Weights of a small masked image model.
Model: 48-pixel images, encoder norm layernorm, decoder layers 2.
Training: muon at rate 0.0028, 30200 steps, batches of 64.
Rows from block 2 of the encoder of a small masked image model, named by matrix and row number. Rows with one number belong to one neuron. Each number is 128 + 24 x the weight over its row's rms, rounded and kept within 0 to 255. All counts start at 0.
Before each neuron's rows are labels from the 100 images, of 14976, where the neuron reaches its highest value: "strongest on" is what is common among them. Only what is clearly more common there than usual is listed. The data: aerial photos of the United States (SatlasPretrain).
# fc1: MLP up (encoder.blocks.2.mlp.fc1.weight, 1536x384), inputs 96-191
# fc2: MLP down (encoder.blocks.2.mlp.fc2.weight, 384x1536, transposed), outputs 96-191

strongest on: building
fc1.561 [122 161 135 119 121 112 151 102 101 157 112  89 174 123  95 173 123 106 134 141 127 146 161 168 113 146 144 169 171 112 158 125 113 178 127 152 164 167 159 110 133 137 137 110 140 120 147 127 138 162 114 171  83 132 147 130 170 102 122 139 111  87 115 127 113 132 158 129 163 212 150 146 129 143 138 182 132 149 126 110  80 117 131 120 115 128 138 139 172 120 154 117 121 125 112 127]
fc2.561 [126 141 137 152 130 124  97 137  98 130 153 142 133 162 120 147 151 150 147 142 102 104 171 133 103 130 138 126 153 146 121 113  99  76 114 176 127  83 163 173 114 108 169 109 104 136 133 119  90 110  99 142 143 151 118 132 121 108  92 120 108 120 118  74 155 143 141 149 153 135 138 108 126 109 139 125 110 112 150 122 114 104 123 117 139 137 125 132 107 124 140 118 100 144 114 122]

strongest on: building
fc1.380 [136  93 117 122 115 131 110 143 118 155 174 117 140 151 173 150 110 124 119 110 116 179 135 100 104 152 159 132 113 118 169 132 142 169 179 145 124 107  98 165 153 112 149 123 164 139 118  94 120 148 140 154 134 107 111  84 159 176 124  96 166 119 130 122 102 125 105 132 123  98 139 116  99 131 118 135 116 147 146 110  95 125 123 119 132 147 149  88 135 103 126 124 108 110 179 149]
fc2.380 [140 168 133 108 106 129 145 127 133  86 127  94 103 151 163 127  76 111 112 142 127 145 161 118 126 182 114 166 100 145 157 180 152 101 167 151 153 135  99  98 119 147 114 143 136 116  92 119 122 114  91 115  65  97 174 133 121 109 135 100 101 113 117 111  79 130  73 167 134 122 137 144 122 121 172 126 176 175 131 134 155 150 149 120 104 129 117 131 119 109 167 120 128 169 128 149]

strongest on: building
fc1.383 [141 147 119 147 137  92  97 131 119  90 157 111 100 122 133  97 102 201 101 122 156 154 113 150 120 112  89 175  96 171 124 142 171 124  73 119 104 105 122 132  78  95 114 132 134 113 125 125 151 117  96 141 124 120 162 107 116 125 151 113 159 150 119 129  95 121 103 126 126 165 114 147 155 139 113 138 127 138 115 158 150 154 127 116 161  96 150 135 138 116 120 141 128 140 111 152]
fc2.383 [139 112 134 142 124 109  90 138 168 148 109 162 105 117 111 158 121 106 112 105 150 123 129 150 131 121 136 164 164 136 147 134  95 129 142  73 153 136  97 161 140 140 149 118 158 163 142 115 155 153 154 171 142 137 183 131 177 121 123 132 118 145 151 117 109 140 117 107 153 166 157 111 122 100 118 124 120 134 113 132 110 106  78 129 115 138 118 130 111 161  84 119 157 118 137 149]

strongest on: building
fc1.26 [156 173 104 114  94 135 133 110 194 106 129 108 161 131  85 132 108 122 131 138 192 150 129 181 180 105 167 146 152 135  82 112 154 150 132 137 129 116 158 172  91 137 136 146 159 185 108 106 159  96 160 113 139 119  90 125 132 102 155 107 101  88  83 111 113 155 129 122 150 124 142 163 112 105 119 123  88 103 120 124 133 107 129  99 141 121 139 154 130 109  78 110 140 166 152  94]
fc2.26 [201 136 142 145 129 131 122 121 127 112 101 115 131 138 179 101 150 138  86 154 141 168 102 103 130 120  70 130 100  91 116 176  74 140 173 112  69 160 108 125 153 165 123 132  70 129 140 149 118 128 158 112 110 113 144 154  96  92 137 139  99 177 116 138 128 147 118 102 141 120  85  93 157 131 118 125 126 108 160 149 182 138 105 101 142 144 125 124 147 147  91 123 126 102 134 128]

strongest on: building
fc1.589 [193 117 156 131 127 174 112  94 155 132 156 100 171 135 110 133 124 142 100 155 163 119  61 135 122 125  85 147 114 176 125 120 141 112 105 118 114 148 120 139 184  89 124 145 119 114 118 121 121 133 121 129 152  92  93 136  86 168 145 117 132 134 106 109 138  99 149 119 136 142 102 139 128  99 107 139 100 116 134 148 115 129 125 132 105 146 127 116 172  78 109 127 107 139 122 142]
fc2.589 [ 87 108 136 134 168  84 100 125 139  85 159 124 117 119 163 132 134 133 153 148  86  96 100  98 140 174 120 146 144  88 175 124  84 108 110 126 154 135 148 129 125 111 121 147 136 151 114  79 117 160 134 143 137 130 120 147  89 142 140 140 116 130 127 143 118 175 143 122 107  90  89 115 131 138 122  98  93 129 145 142 144 101  88 127 114 121 196 128 123  74 153 111 125 154  88 145]

strongest on: crop field
fc1.753 [160 121 107 165 100 167 110 100 141  94 142 128 129 109 172 119 133  95 138 142 164 157 102 136 141  79 117 145 117 150 121 130 129  95 162  94  98 126  81 137  84 114  93  93 165 128 122 116 150 125 149 165 161 129 128 109 127 122 115 165 130 125 136 143 108 108 103 100 140 138 139 170  89 120 159 138 160 148 116 140 117 129 138 104 140  83 136 161 121 142 151  71  87 123 145 139]
fc2.753 [115 164 116 130 120  98 158 139 138 145  96 135 131  89 121 126 131 139 133 149 121 131 130 143 110  79 126 130 177 129 125 103 134 137 106 126 116 106  99 122  99 111  94 132 151 116 105 107 150 153 147 112  95 133 123 155  92 111 133  95 159 121 103 132 171 162 101 149 115 184  81 107 132 102  97 126 156 129  78 112  96 136 111 161 145 150 132 154 110 136 110 134 145 134 132 119]

strongest on: crop field
fc1.602 [122 123 118  90 103 150 127 122 114 131 137 154 137 117 150 126 154 100 155 128 139 137 112 124 120 105 154 125 118 117 130 107 124 136 106  93 105 128 110 137 124 174 129 137  96 115  94 130 175 115 145 126 124  98 153 131 132 152 128 104 181 129 110 116 192 118 132 115 158 155  99 173 144 112 143 100 133 141 163  88 154 108  92 120 119 129 131  61 153 168 143 132 159 147 137 139]
fc2.602 [116 123 123 115 123 150 147 119 121  93 113 127 137 115 122  88 145 120 123 147 108 160 129 139 108 109  95  82 145 131 126 125 117 125  94  68 189 164 126 113  60 142 140 100 165 115 121 126 133  83  87 116 142 141 186 161 138 115 118 126 125  99 129  91 145 118 141  49 125 163 110 122 175 134 136  88 108 105 110 136 130 129 124 120  94 145 131 137 148  66 157 128 118 127 121 116]

strongest on: building
fc1.742 [103 131 108 140 182 139 166 112 153 124 128 134 125 115 106 115  85 141 102 152 131 121 157 117 146 119 124 102 179  76 170 136 102 157 138  89 139 159 148  93 109 117 129 137 107 172 110 168 124 139  98 109 136 147 113 108 142  85 135 108 103 106 103 146 118 129 115 133 111 157 108 105 128  84 148 124 121 133 147 109  81 125 125 116  94 130 133 123 193 120  99 119 138 134 123 125]
fc2.742 [115 136 161 136 139 148 107 167 150 130  93 143 129 103 133 115  69  86  89 162 109 105 145 137 140 125 120 152 127 148 141 132 128 148  75  84  90 100 115  77 124  97 159 128 165 120 138 123 104 174 122 120 134 103  96 112 102 151 131 111 125 145 124 152 169 108 109 161 139 114 132 137 119 148 141 100  88 150 137  82 135 146 131 150 140 109 101 136 172 142 128  71 187 132 139 149]

strongest on: building
fc1.210 [111  87 176 125 112 143 127 155 136 117 138  75  69 119 115 164 145 129 120 135 112 118 144 126 117 137 122 107 140 148 135 128 158 131 130 190 168 132 138 137 141  86 117 150 102 121 109 108 138 163 168 133 120 111 123 136 121 125 126 133 153 117 109 131 154 131 208 132 122 106 128 118 143 153 157  84 114 101 118 116 137 160 106 120 116  80 140  84 136 117 103 131 120 149 133 146]
fc2.210 [158 132 138 140 132 139 101 132 122 149 140 128 141 136 173 110 132 113  76 103 133 184 137 106 124 107 123 116 140 131 141 201 118 132 110 142 125 116 123 124 140  87 111 132  98 109 125  87 123 138 120 153 131 131 128 115  84 122 135 145 146 116 144 134 116 150 114 131 145 125 150 161 142 156 149 115 149 149  78 174 109 111  85 140 162 140 161 130 149 100 151 132  99 112 139 136]

strongest on: building
fc1.550 [118  92  98 108  78 111  73  50 120 142 123 142 140 114  92 152 121 167 132  84 135 100 132 149 175 150 137 141 100 170 127 141 139 104 140 119 120  92 144 165 122 110  66  98 148 136 153 147 125 102 138 159  87 168  90 118 144 115 132 115  85 115 103  89 113 120 160 124 141 161 172 162 129 100 123 182 141 115 101 112 130 145 128 143 170 117 130 164 144 121 106 106 103 138 135 108]
fc2.550 [121 136 112 136 123 161 120 178 138 170 131 126 148 107 126 102  90 149 157 118 129 154 101 135  65 114 157 154 151 170 128 129  92 107 117 189 153 102 129 116 150  96 115 142 129 181 134 157 124 128 120 117 105 114 125 136 149 135 111 141 117 129 138 110 116 147 158 179 142 117 108 116 159 115 150 148 137 145 116  75 114 169 149 113 158 140 142 149  91 168 142 131  93 154  75 164]

strongest on: building
fc1.297 [ 88 132 166  89 100 141 104 125 149 164 156 133 149 117 133 159 150  90 151  98 139  99 157 133 139 140 136  96 147  78 142 144 125 155 142  92  92 127 157 109 124  71 123 120 154 139  96  94  97 138 116 135 106  86 106 139 144 132 135  79 149 133 125  97  95 143 159 122 120  93 142 164 168 136 153  90 146 126  87  99 114 142 185 153 128 146 129 154 178 108 122 127 151 164 165  79]
fc2.297 [137 108 114  70 170 114 126 116 106 133 189 148 130  96  89 137 146 118  95 151  90  95 134 151 143 123 170 115 126 126 105 124 139 153 104 112 116 103 117 144  78 166 140 126 127 155 147 127 133 136 155 121 101 166  95 127  97  91 121 119 134 145 144  70 137 115 133 128 137  91 137 115 140 131 163 127 139 150 152 143 102 122 132 132  98  80 153 108 108  89 134 123 147 129 121 132]

strongest on: building
fc1.160 [106 110 117  91 124 102 111 144  68  85 101 165 142 132 153 168 138 146 157 148 117 203  99 104 120 179 108 146 139 132 102 170 172 143 119  91 149 124 117 149 157 175 148 126 139 135 122 118 154 147 150  81 125 147 109 139 144 121 120 110  89 132  96  98 140 107 140 134 149 146  98 123 143 171 157 165 157 120 132 125 152 141 163 119 148 135 136 132 113  80 146 137 149 137 127 140]
fc2.160 [140 136 123 155 169 101 128 147 152 117 150 120 157 171 112 137 128  87 124 141 127 127  74  71 127 151 127 148 138 141 143 124 112 121 160  73 153  88 151  63 105 101 156 135 167 108 100 100 117 183 139 147 134 149 122 141  86 164 120 128 111 138 172 115 109 136 125 145 153  59 164 124 143 156 152 133 106 151 112 122 123 122 119 112 152 107  89 136 106  78 165 143 130 168 139 177]

strongest on: building
fc1.397 [125 138 107 116 153  97 104 115 107 121 130 137 118 141 116 142 158 134 158 141 112 116  98  95  94 138  83 104  66 112 178 129 103 100 120 121 130 162 123 110 148 109  81 127 113 147 105 106 159 107 137 115  99 128 118  97 131 109 165 110 180 146 149 126 127 141  89 123 149 187  97 124 103 137 142 125 101 154 103 139  92 158 101 160 133 113 147 149 169 105 142  87 144 155 110 103]
fc2.397 [174 126 159 140 151  89 107 166 147 101 143 132 128 141  99 131 161 146 129 109 145 127 124 148 119 137 121 103 145 133 152 125 162 128 125 134 116 177 134 161 143 117 108  75  83  87 168 151 136 130 123 107  69 140 118 132  74 149 132 133 140 205 138 138 151 141 161 147 115 129 167 104 116 155 130  83 151 126  93 110 147 143 149 103 119 109 120  95 117 112 123 111 123 134 114 169]

strongest on: building
fc1.419 [121 133 106 117 173 113 138 126 139 143  98 134 107 132 132 137 170  76 141 124 117 112 150 143 112 152 121 126 132 148 176 124 119 130 150 105  89 111 157 107 130 136 128 127 178 129 131 114 129 127 151 104 122 119 168 138 117 145 164 138 171 131 127 132 136 105 123  88  94 158  81  90 153  97 124 205 124 130  68 135 100  98 127 123 133 107 169 105 121 125 158 119 103 171 140 123]
fc2.419 [145  81  91 101 134 145 113 139 128 102 103 113 157 118 136 163 176  86  90 136 149 142 150 115 131 115  70 101 113  93 151 160 104 167 139 141 135 195  85 158 103 123 105 137 108 107 139 107 121 148 110 161 174 118 159 137 135 150  88 174 121 146 122  91 135 175 155 132 133 138 139  69 138 134  93 132 102 139 116 112  97 133 139 140  91 134 151 171 154 128 114 145  82 155  89 156]

strongest on: building
fc1.330 [123 148 142 153 131 145 114 118 114 114 159 108 104 122 118 162 132  91 160  88 102 150 127  84 153 145 125 110 154 115 134  99 177 156  86 111  96 161 130 146  94 110 144 143 119 115  64 123 126 146 159 157  87 137  95 125 114 160 119 118 125 129 136  84 127 140 159 129 138 104 112  86 139 134 124 152 131  81 102 105 128 111  92 178 165 106 134 106 119 142 142 129  91 127 119 146]
fc2.330 [138 105 153 127 143  63 137 146 164 126 121 155 173 128 163 150 135 115 106 163 131 160 165 123 115 124 106 109 125 147 138 133 137 117 156 161 138 139 128 120  85 138 168 105  74 121 120 142  94 141 132  72  99 119 130 110 121 141 122 107  97 102 134  94 111 125 116 114 174 173 165 122 163 158 131 129 118 117 114 142 154 138 121 116 147 101 100 122 170 118 164 126 155 109 103 112]

strongest on: building
fc1.25 [122 100 107 172 120 125 166 163 146 119 142 141 121 129 174  94 153 110 130  96 125 146 137 101 117 108 102 183 133 132  95 134 134 129 144 114 113  83 124 106  86 108 172 141 157 147 136 136 179 113 134 148 130 102 118 171 133 129 129 122 109 119 128 155 129 136 114 150 127 112  81  94 115 155 106 138 111 146 118  96 129 137 164 142 142 123 132 148 143 107 126 122 132 151  76 136]
fc2.25 [ 97  99  85 126 140 114 143 147 138 106 130 175 143  61 158 142 137 119 104 144 152 100  92 122 158 155 126  81 128 100 130 141 149 148 157 136 144 163 154 112 133 107 139 160 174 164 125 159 156  72 136 125 104 112 155  78 121  82 112 128 131 192 117 154 137 158 132 181 136 116 162 128 116 167 154 116 167 113  91 131 150 145 146 109 130 105 188 160 146 128 121 131  80  86 140 102]

strongest on: crop field
fc1.373 [124 113 119 133 112 141 154 133 122 120 136 159 131 114 117 128 108 113 132 110  78 109  85 148 129 121 147 103 159  94 133 140 127 105 108 140 110 114 189 116 105 145 120 117  90 175 159 148 147 125 142 124 132 134 106 100 158 155 108 118 159  97 113 115 129 105 149 157 140 109 118 153  91 152 102 162 115 129 127 139 149 187 118 161  94 115  86 144 129 102  95 134 154 126 134  90]
fc2.373 [118 135 116 118 127  99 118 130 117 136 140 134 130 124 120 138 114  89 159  96  97 126 103 139 157 135 121 156 108  99 165 113 146 137 152  91 151 119 142 134 165 128 168 108  94  84 152 151 140 124 110 133 144 101 138 176 132 107 101 135 165 125 101 128 109 164 154 141 121 143 120  92 155 135 124 148 101 140 149 110  95 133 128 174 165 158  90 153 107 152 110  99 144 133 151  94]

strongest on: building
fc1.115 [110  77  99 106 148 140 121 165 129 147 129 125 110 105 163 173 172 145 135  93  94  78 140 138 118 125 120  98 130 124 154  93 130 156 113 107 151  80 112 135 163 101 129 141 106 148 134 163 146 165 155 170 130 137 144 146 141 112 115 111  82 116 127 118 148 131 140 133 146 128 110  98 104 138 168 130 105 111 121 125 114 184 110 142  98 150 138 122 127 190 125  93 177 124 170 123]
fc2.115 [152 150 122 174 146 121  80 112 138  97 119 105 132 111 181 127 154 124 114 144 104  52 146 105 123 151 124 104 114 139 121 119 144 161 119 131 164 103 148 104 110 127 120 104 121 161  88 121 154 158 120 158 113 115 161 146 155 171 180 148 123 134 158 138 131 105  82 133 147  73 106 112 144 118 104 112 102  91 121 135 119  96 153 106 118 114 131 134 188  68 131 125  94 129 134 115]

strongest on: building
fc1.453 [122 176 125  76 123 110 125 166 146 132 133  88 105 189  66 126 134 125  93 132  97 102 122 139  80 137 137 116 103 159 103 143 145 100 142 108 125 138 130 118  98 141 125 112 125 150 128 165 150 191 154 125 118 149 174 143 128 119 123 149 122 142 100  89 110 151 160 114  95 130 125 109 141  99 173 126 143  95 121 134 148 100 179 138 113 144 149 149 125 142 119 127 115 114 125 158]
fc2.453 [148 131 138 144 114 123 118 162 156 172 111  97 140 128 129 158 109 171 133  94 113 132 116 108 136 136 133 103 116 104 159 118 187 129 138 135 150 105 113 132 129 126 116 108 109 152 142 141 127 135 126 109 145 106 112 153 137 126 109 115 136  89 134 137 128 159 168 159 107 137 113 121 134 127 156 139  95  86 114 155 163  97 157 123 128 133 153 128 107 131  98  81 120  91 108 144]

strongest on: building
fc1.384 [140 120  98 115 154 114 105 147 114  85 136 133 110 129  89 166 116 137 116 157 142 137 158 101 133 114 128 129 123 114 167 107 154 139 110 108 130 156 158 128 135 110 108 167 122 125 108 138 135 129 101 161 144 165 144 146 135  82 159 141 127 149 145  74 115 124 133 147  72 109 131 139 167 102 139 138 130 133 162 143 160 161 135 129 176 156 108 143 144 119 131 161 137  84 148 136]
fc2.384 [163 132 119 131 122  85 120 184 135 153 153 169 176 158 159 100 120 125 154 121  95 151 163  96 140 138 106 121 143 155 171 133 130 162 144 140 111 147  99 123 141 133 143 130 177  93 124 126 127 109 128 118 149  81 111 134  92 148 105  93  98 164 136 105 143 158 155 125 118 138 124 138 128  77 160 117 165 116  73 145 140 111 113 120 122 169 149  62 146 149 112 158 141 159 140 132]

strongest on: building
fc1.756 [115 154 118 122 125 106 145 128 135 115 140 114 130 103 120 109 128 162 119 130  74 111 120 120 126 153 153 114 109 100 155 159 123 171 140 148 125 119 185 100 128 157 124 173 108 117 104 145  95 116 143 150 106 160  92 126 138 157 108  93 103 125  85 102 139 128 130 129 135 135 127 174 105 101 180 127  87 130 125 151 151 122 141 122 118  81 136 117 187 119  99  83 108 102 147 139]
fc2.756 [138 132 137 150 139 175 145 143 169 142  92 135 119 122  94 101 165 129 169 142 170  99 135 186 102 125 103 149 162  98 156 136 144 143 166 140 150 139 119  83 125 116 113 124  92 114 124 150  93 132 128  99 104 154 164 122 115  98 123 117  82 114 142 129 135  91 110 160 147 108 121 139 158  92 104 129 156  98 112  78 142 135 129 164 112 103 140 101 177 136 146 143 109 166 153 118]