config = dict(
    encoder_qk_norm=False,
    encoder_patch_size=[8, 8],
    encoder_layers=8,
    encoder_width=384,
    decoder_width=256,
)
Rows from block 4 of the encoder of a small masked image model, named by matrix and row number. Rows with one number belong to one neuron. Each number is 128 + 32 x the weight over its row's rms, rounded and kept within 0 to 255. All counts start at 0. Numbers have three digits each. After the name is the row's rms in percent of the matrix's.
After each neuron's rows are labels from the 100 images, of 14976, where the neuron reaches its highest value: "strongest on" is what is common among them; "colour at peak" is the nearest of a few named colours to the mean colour under the peak. Only what is clearly more common there than usual is listed. The data: aerial photos of the United States (SatlasPretrain).
# fc1: MLP up (encoder.blocks.4.mlp.fc1.weight, 1536x384), inputs 288-335
# fc2: MLP down (encoder.blocks.4.mlp.fc2.weight, 384x1536, transposed), outputs 288-335

fc1.631 098:081135079090134125124114131161112143132125199145122129177088078084194169144140101095157131136161092044104173205132149137116110150202157090134089
fc2.631 103:139113116180098125143145153179138132136159166109151187157098175175095159113103112060145102163067094093156124134180156139120115183123084166126099
strongest on: crop field
colour at peak: black

fc1.688 108:170160129142195120125150153114147104177119186114125151143178167130114129067133140102114088148190119182120095128134174139146139082101116096097096
fc2.688 095:174125123127052167177152105122152167134106127075116114134204078150123120137148080102155108165145132154186152096130152153161119126166169125076090
strongest on: crop field
colour at peak: black

fc1.273 099:119095133176135150194155116068122152118170134106078127158125063129104139134116082145117097118110187146087116112164128169093114132118119148076128
fc2.273 102:106098098110157108117092148116137152096164136118154143138106078144115128046088150088129116121112127163146153126130103128127114250120092138098141
strongest on: building
colour at peak: grey

fc1.218 101:127203162131067084149082128097157161141093146103094178143147116136154146080087167080097120127128134159131141105124097191125108175189066136052126
fc2.218 097:153155142093151098163130141132120093161117131062153128074117176062094162125110099125114141147096129149136203160173115181066165123146145166142096
strongest on: building
colour at peak: grey

fc1.765 098:121111042132103122178120031115108142136128115116129120117093105148153190158134109145081152124092074204206164132114128142125139169103105170139121
fc2.765 100:111143161175120114113157128104165075098112117111172133185120145161111089120138122116161128091143061090064068104138151156146145171144124189153136
strongest on: crop field
colour at peak: black

fc1.94 099:103115175111073172156173104112132086128123146115149148163144154135165165093166127077146147111151137091096109154105113143116145139152109122123144
fc2.94 102:157136142151145154136128122083142145134142136124124139153131155124099133088110137162131135082145139096098114147124124117146148181220074073123150
strongest on: building
colour at peak: pink

fc1.188 095:155123190173060137128115127135069119139182123159177156155147101128164093175127080156121144119188138129127059087106150151132143171124148125159109
fc2.188 109:091061120087075122088181149135120165132132192111125117131150128137149106119065102089175097164072165213134073134130104078129133167084080122127153
strongest on: building
colour at peak: grey

fc1.230 103:088154091161124178125114143132160159058115122128120194157125162155141127132137093107154134103136126098148104166149208125087183159134117144126047
fc2.230 097:134202167130107085156169158137129114186131154193088118117165135141157118157138115159083168128086124123092125077140137131145135104142146093135112
strongest on: building
colour at peak: grey

fc1.559 101:097143113177140116204137226144132174090149128174138215091110081116073129159136128114167083147157086112087081119154070129129132131148119100081152
fc2.559 102:192151084111077156109097090193123151093166161092084154111109139107141161110160100116132125113122177121158169145118150128163096090158157164106104
strongest on: crop field
colour at peak: black

fc1.469 101:172180113177171109087125111087110115125126113066139094110145103117138115109197163127171119076108126118075134174098136181153151110132141162125143
fc2.469 104:124103157131105142117135123125186122103153125121142147111174131146166176151157146093158134115121103084172090140114178150105159100100147124123171
strongest on: building
colour at peak: brown

fc1.486 100:157113152149101136151109144089157155104134205162140106087106185157179165121134133071141071138135161176147128176153208088124160234118152143090069
fc2.486 104:170170150069099093109113113195115130175141095162083116094134132132101188152111163117082078173102133170113089158177164177187098070183123138120125
strongest on: building
colour at peak: brown

fc1.173 099:138104138116146108220141186095164144100158080066133161093124136117144186139098095056111156154130095081103143147148188147147173116158160159183122
fc2.173 100:073068143123156114101142158146144086127109122076110135115085135128168082094125113121168158152108189088142128124063126151142110100096089138120128
strongest on: building
colour at peak: pink

fc1.334 103:106122185105173091136143171120119078112142107163191135162166144152128067105135156138092108140216152111149120188089167164078091094141140077144141
fc2.334 101:112085087083170150090165119109101101174130151123096150125123125129103121116146038157114136130103150117123115147185081125158108155123085136154076
strongest on: building
colour at peak: pink

fc1.129 102:203066189101138162152138169110088100115163055065132116122151151152145227124110141148112100132103172119066192181091138146103136159116125127144123
fc2.129 100:150104157137064087126161166159144139118106140214145192117145159125154159115071142075086124119105143115099131152172167175115155147122104163113099
strongest on: crop field
colour at peak: grey

fc1.759 099:142085104172124131116152096105124157156077116142074105176108105057111128120125115088146103108106154086142115076140122087155137180135183118175153
fc2.759 103:173103094128112162150096117130100208135075147072169232154125101111185177180161171096147113124204148141155143166098116105181149143133093132086179
strongest on: building
colour at peak: grey

fc1.14 100:134065230133118130127093171121032122142148100122074167140166156141152174091087135117108133113090162163172124116120124140131174092140124133127203
fc2.14 099:110091133131192184125152149136176154102111155173147166174111161159112159129198058146156127123121168113104080097106166121103124146113107125112050
strongest on: building
colour at peak: grey

fc1.556 103:222145102142130188168128084135158193136149075175152115189154111098091120079111115130045110128082110064111174125073090143060077117070113120124135
fc2.556 105:163156171197096100111112099113140092106122068133119168121140174152175174129087132175170092043094132153110188114182142137049156155118109100175115
strongest on: crop field
colour at peak: grey

fc1.471 097:170125140150127067102109114114104134101137166147110064154099178095100042120118157124092113132121136133162104138145122092077144121125156155174081
fc2.471 097:159112123185166112144086103143086119119104163098116084138114205116149159134129070155160090146173143134161174049083165171131148089075145087093152
strongest on: crop field
colour at peak: brown

fc1.361 100:126122152103159095061076159139110114165173140092136176148185154158159128108148113124161124136131148126095172136180155072141075080133094111132143
fc2.361 105:119144144141146177083121145192157208145084114066101154118132124148092124108115181148156136119140161129139136075077117171115156185075154201109121
strongest on: crop field
colour at peak: grey

fc1.219 097:166053161099107107141105110148131104104108138117100126148129154153116087137145087133088105110044120111127176155122130088077145092173083069096138
fc2.219 095:168137137183115061104098174185151098111142151131116109059084153093141147143094090115147064138135076094099072078125158074164126135088149093138143
strongest on: building
colour at peak: pink

fc1.684 098:133105088151170093136090106148110147120155117111125142130132134163160093122139159115165122130119125148151080117158156111167125233103138122117134
fc2.684 099:110112133105176150124133141174160185107170129046086122111063041113120080112102148149081136146124165160087156159103127150174075093121141173115119
strongest on: building
colour at peak: grey

fc1.662 110:143141103122117112168107132115131152128120131150107126141121100104136122124153132082054133165164161149101109181178210132115089122084170182128134
fc2.662 097:126089146135165107131142122099135172146149094111168094121131118114163150081108092156094152124140105115073159234128104104209120139162087121115114
strongest on: building
colour at peak: grey

fc1.520 099:173161101176082153093132142134104175148122144113109089141131144115047145096148151173173158102126132151108140109224095157106175159155118115098149
fc2.520 094:121178184086111221092168080173116132117085117113098180095101096137113147111102095108085102156099162094111122165150099162098161119174160148145098
strongest on: crop field
colour at peak: grey

fc1.192 097:098117122102123111089153121109108177152142105145144161074142073121093126141076109089131129091117117128149116095102169166080172127189207162115127
fc2.192 098:149191181115103096203129180146105062125100103182151153160144145084071101078089112104101130128133188119134142140092054168141123082140096119113121
strongest on: crop field
colour at peak: grey

fc1.609 101:120202150102161129126076129138100154119075155119104145168097149114118099140158103105144170064130164079106128137120145145159168089159097141164065
fc2.609 100:108176098114065080166145147106086098123140157126096074045135129077087096139106098181141127097147123170091150139107148125136097035162136118132094
strongest on: building
colour at peak: pink

fc1.415 099:172147131113072187181144080076103167109110101147197094159129116194165136125108177090139124162115150184121125096116102114144121112097183178123186
fc2.415 099:144114073103084180112102137191130130148190098117085159141140048081135130133110110131167122176142130109121141115098131136145155173156084147060072
strongest on: crop field
colour at peak: black

fc1.558 096:105104083083068123121146143121107120177232097113102086121179145118165135086107107142143116129116140143254150115142118134126130152121109128116134
fc2.558 102:149168122168140118086110150141152086128106139146140165131108080160112131135162114102097157105107120069206080174164108144142090067097126175158157
strongest on: building
colour at peak: grey

fc1.205 096:111164147147129108158126122142135145150201139096097113138133001106116124137169132123127121118154160119159132160099158163143143129110090044141091
fc2.205 095:121134142131128127144083174137161167145144088130193142076148147195116042099178166151090182099093145132070142112142129168084153180052123107128110
strongest on: building
colour at peak: grey

fc1.669 102:138131094153167098129162088144097171080164141127126136125112098141115050093079115157135116102102148144137073175068095135132128135149039151141128
fc2.669 101:130114126160078149092090116118136107134167146073173074194165180108161177131180156113068154137141132095108143102144144100129140146100127105115160
strongest on: building
colour at peak: pink

fc1.644 103:092128090129100060146185152196166061153148176118160164182082132142105159112131151184124140121109129099116169145130102180142166100119080123105177
fc2.644 101:150136130109089101189108097130111135132125087084089101080160117180094086068148197120131192100189121171155136143102128113188143108131115151121070
strongest on: building
colour at peak: grey

fc1.485 097:143156131117113121139092014094145125174084092084211133168182090165112125200108131128122193178135119153081096114159136127135146081087149116116141
fc2.485 095:069143080107141089134116097089103158146141102109148083112120107136173177106141166080147112186093166160102069082112161116166115140142119105109097
strongest on: building
colour at peak: pink

fc1.589 097:054116114107066056151128083101178166106167126133153134134153107122112152144033161101101108124155136142147098166122157187163125121143191192128129
fc2.589 103:126062152157137167099173119140095124153132159138141105157148119124119114183120117039138080088107112130181128109134105160120124108130086059100107
strongest on: building
colour at peak: grey

fc1.179 105:196116196115169110133086100125098135112077144165125179155133090136132111115109074120079145078159127087100091132059204169135126130144138063156158
fc2.179 101:162118106113147109099098120062178153130108147175182134136105157113116118158118144107150124197141136165202080154055056127129127138181136142080116
strongest on: crop field
colour at peak: grey

fc1.737 103:176122162065103134118151124148098152130110125152080129178123113176156166115086164139105186124099171122139084142118108131089098135157096126207167
fc2.737 099:122146111119133091058089148089140130144132134177141145059113115142129122184145211159159214065132066124148123119130096151170118159101170137197064
strongest on: building
colour at peak: pink

fc1.211 100:119099126147141166104153072112164102160046075122174096119119043097162156068044147136116075134122194147090129133145141097189088172163109170130154
fc2.211 099:174134123180168099118077067111153104035110166148124177119091108129102109097137108091135125115119123139152145174141168109130136149113173128075161
strongest on: crop field
colour at peak: grey

fc1.423 096:068176149179142162105141173126087114132115081170098132138159161110127122131157124125105197118100122141128170179150121119099112112125104089112135
fc2.423 107:122107162077167098141096160151126121080098127129128113128136142175160144159079110144111111168115152123082084117098081180110058103147127127150092
strongest on: building
colour at peak: pink

fc1.360 101:168136094153146133129140135130186168153109166163130142132156101149092164115132135122151128148123194134162170165080140164135122159176144131149077
fc2.360 103:072106141104130098082187161101131132153138113091231128096106126159097164094146137095127097148067084110109153146137113077132116105158139156157143
strongest on: building
colour at peak: grey

fc1.397 097:088092105131103123129117174141117159141152132117124134138138124117182093133103075061127191175181111085148115145156141163157160130141098132134082
fc2.397 100:160131156115133178135160088094112187152181129156083149138141088165156122133121084183145112168133164094193135129087119058091137149178130074128102
strongest on: building
colour at peak: pink

fc1.324 102:196155158124161149163121114108203130135150103147096166102152131098129177062104125136148107105102119114100105133159114091167187157118172112121163
fc2.324 101:183166105142108147088128128188145096082147088088175115147069088111156097134188151143132137111172186120162138079202144089142131155178117159144143
strongest on: crop field
colour at peak: grey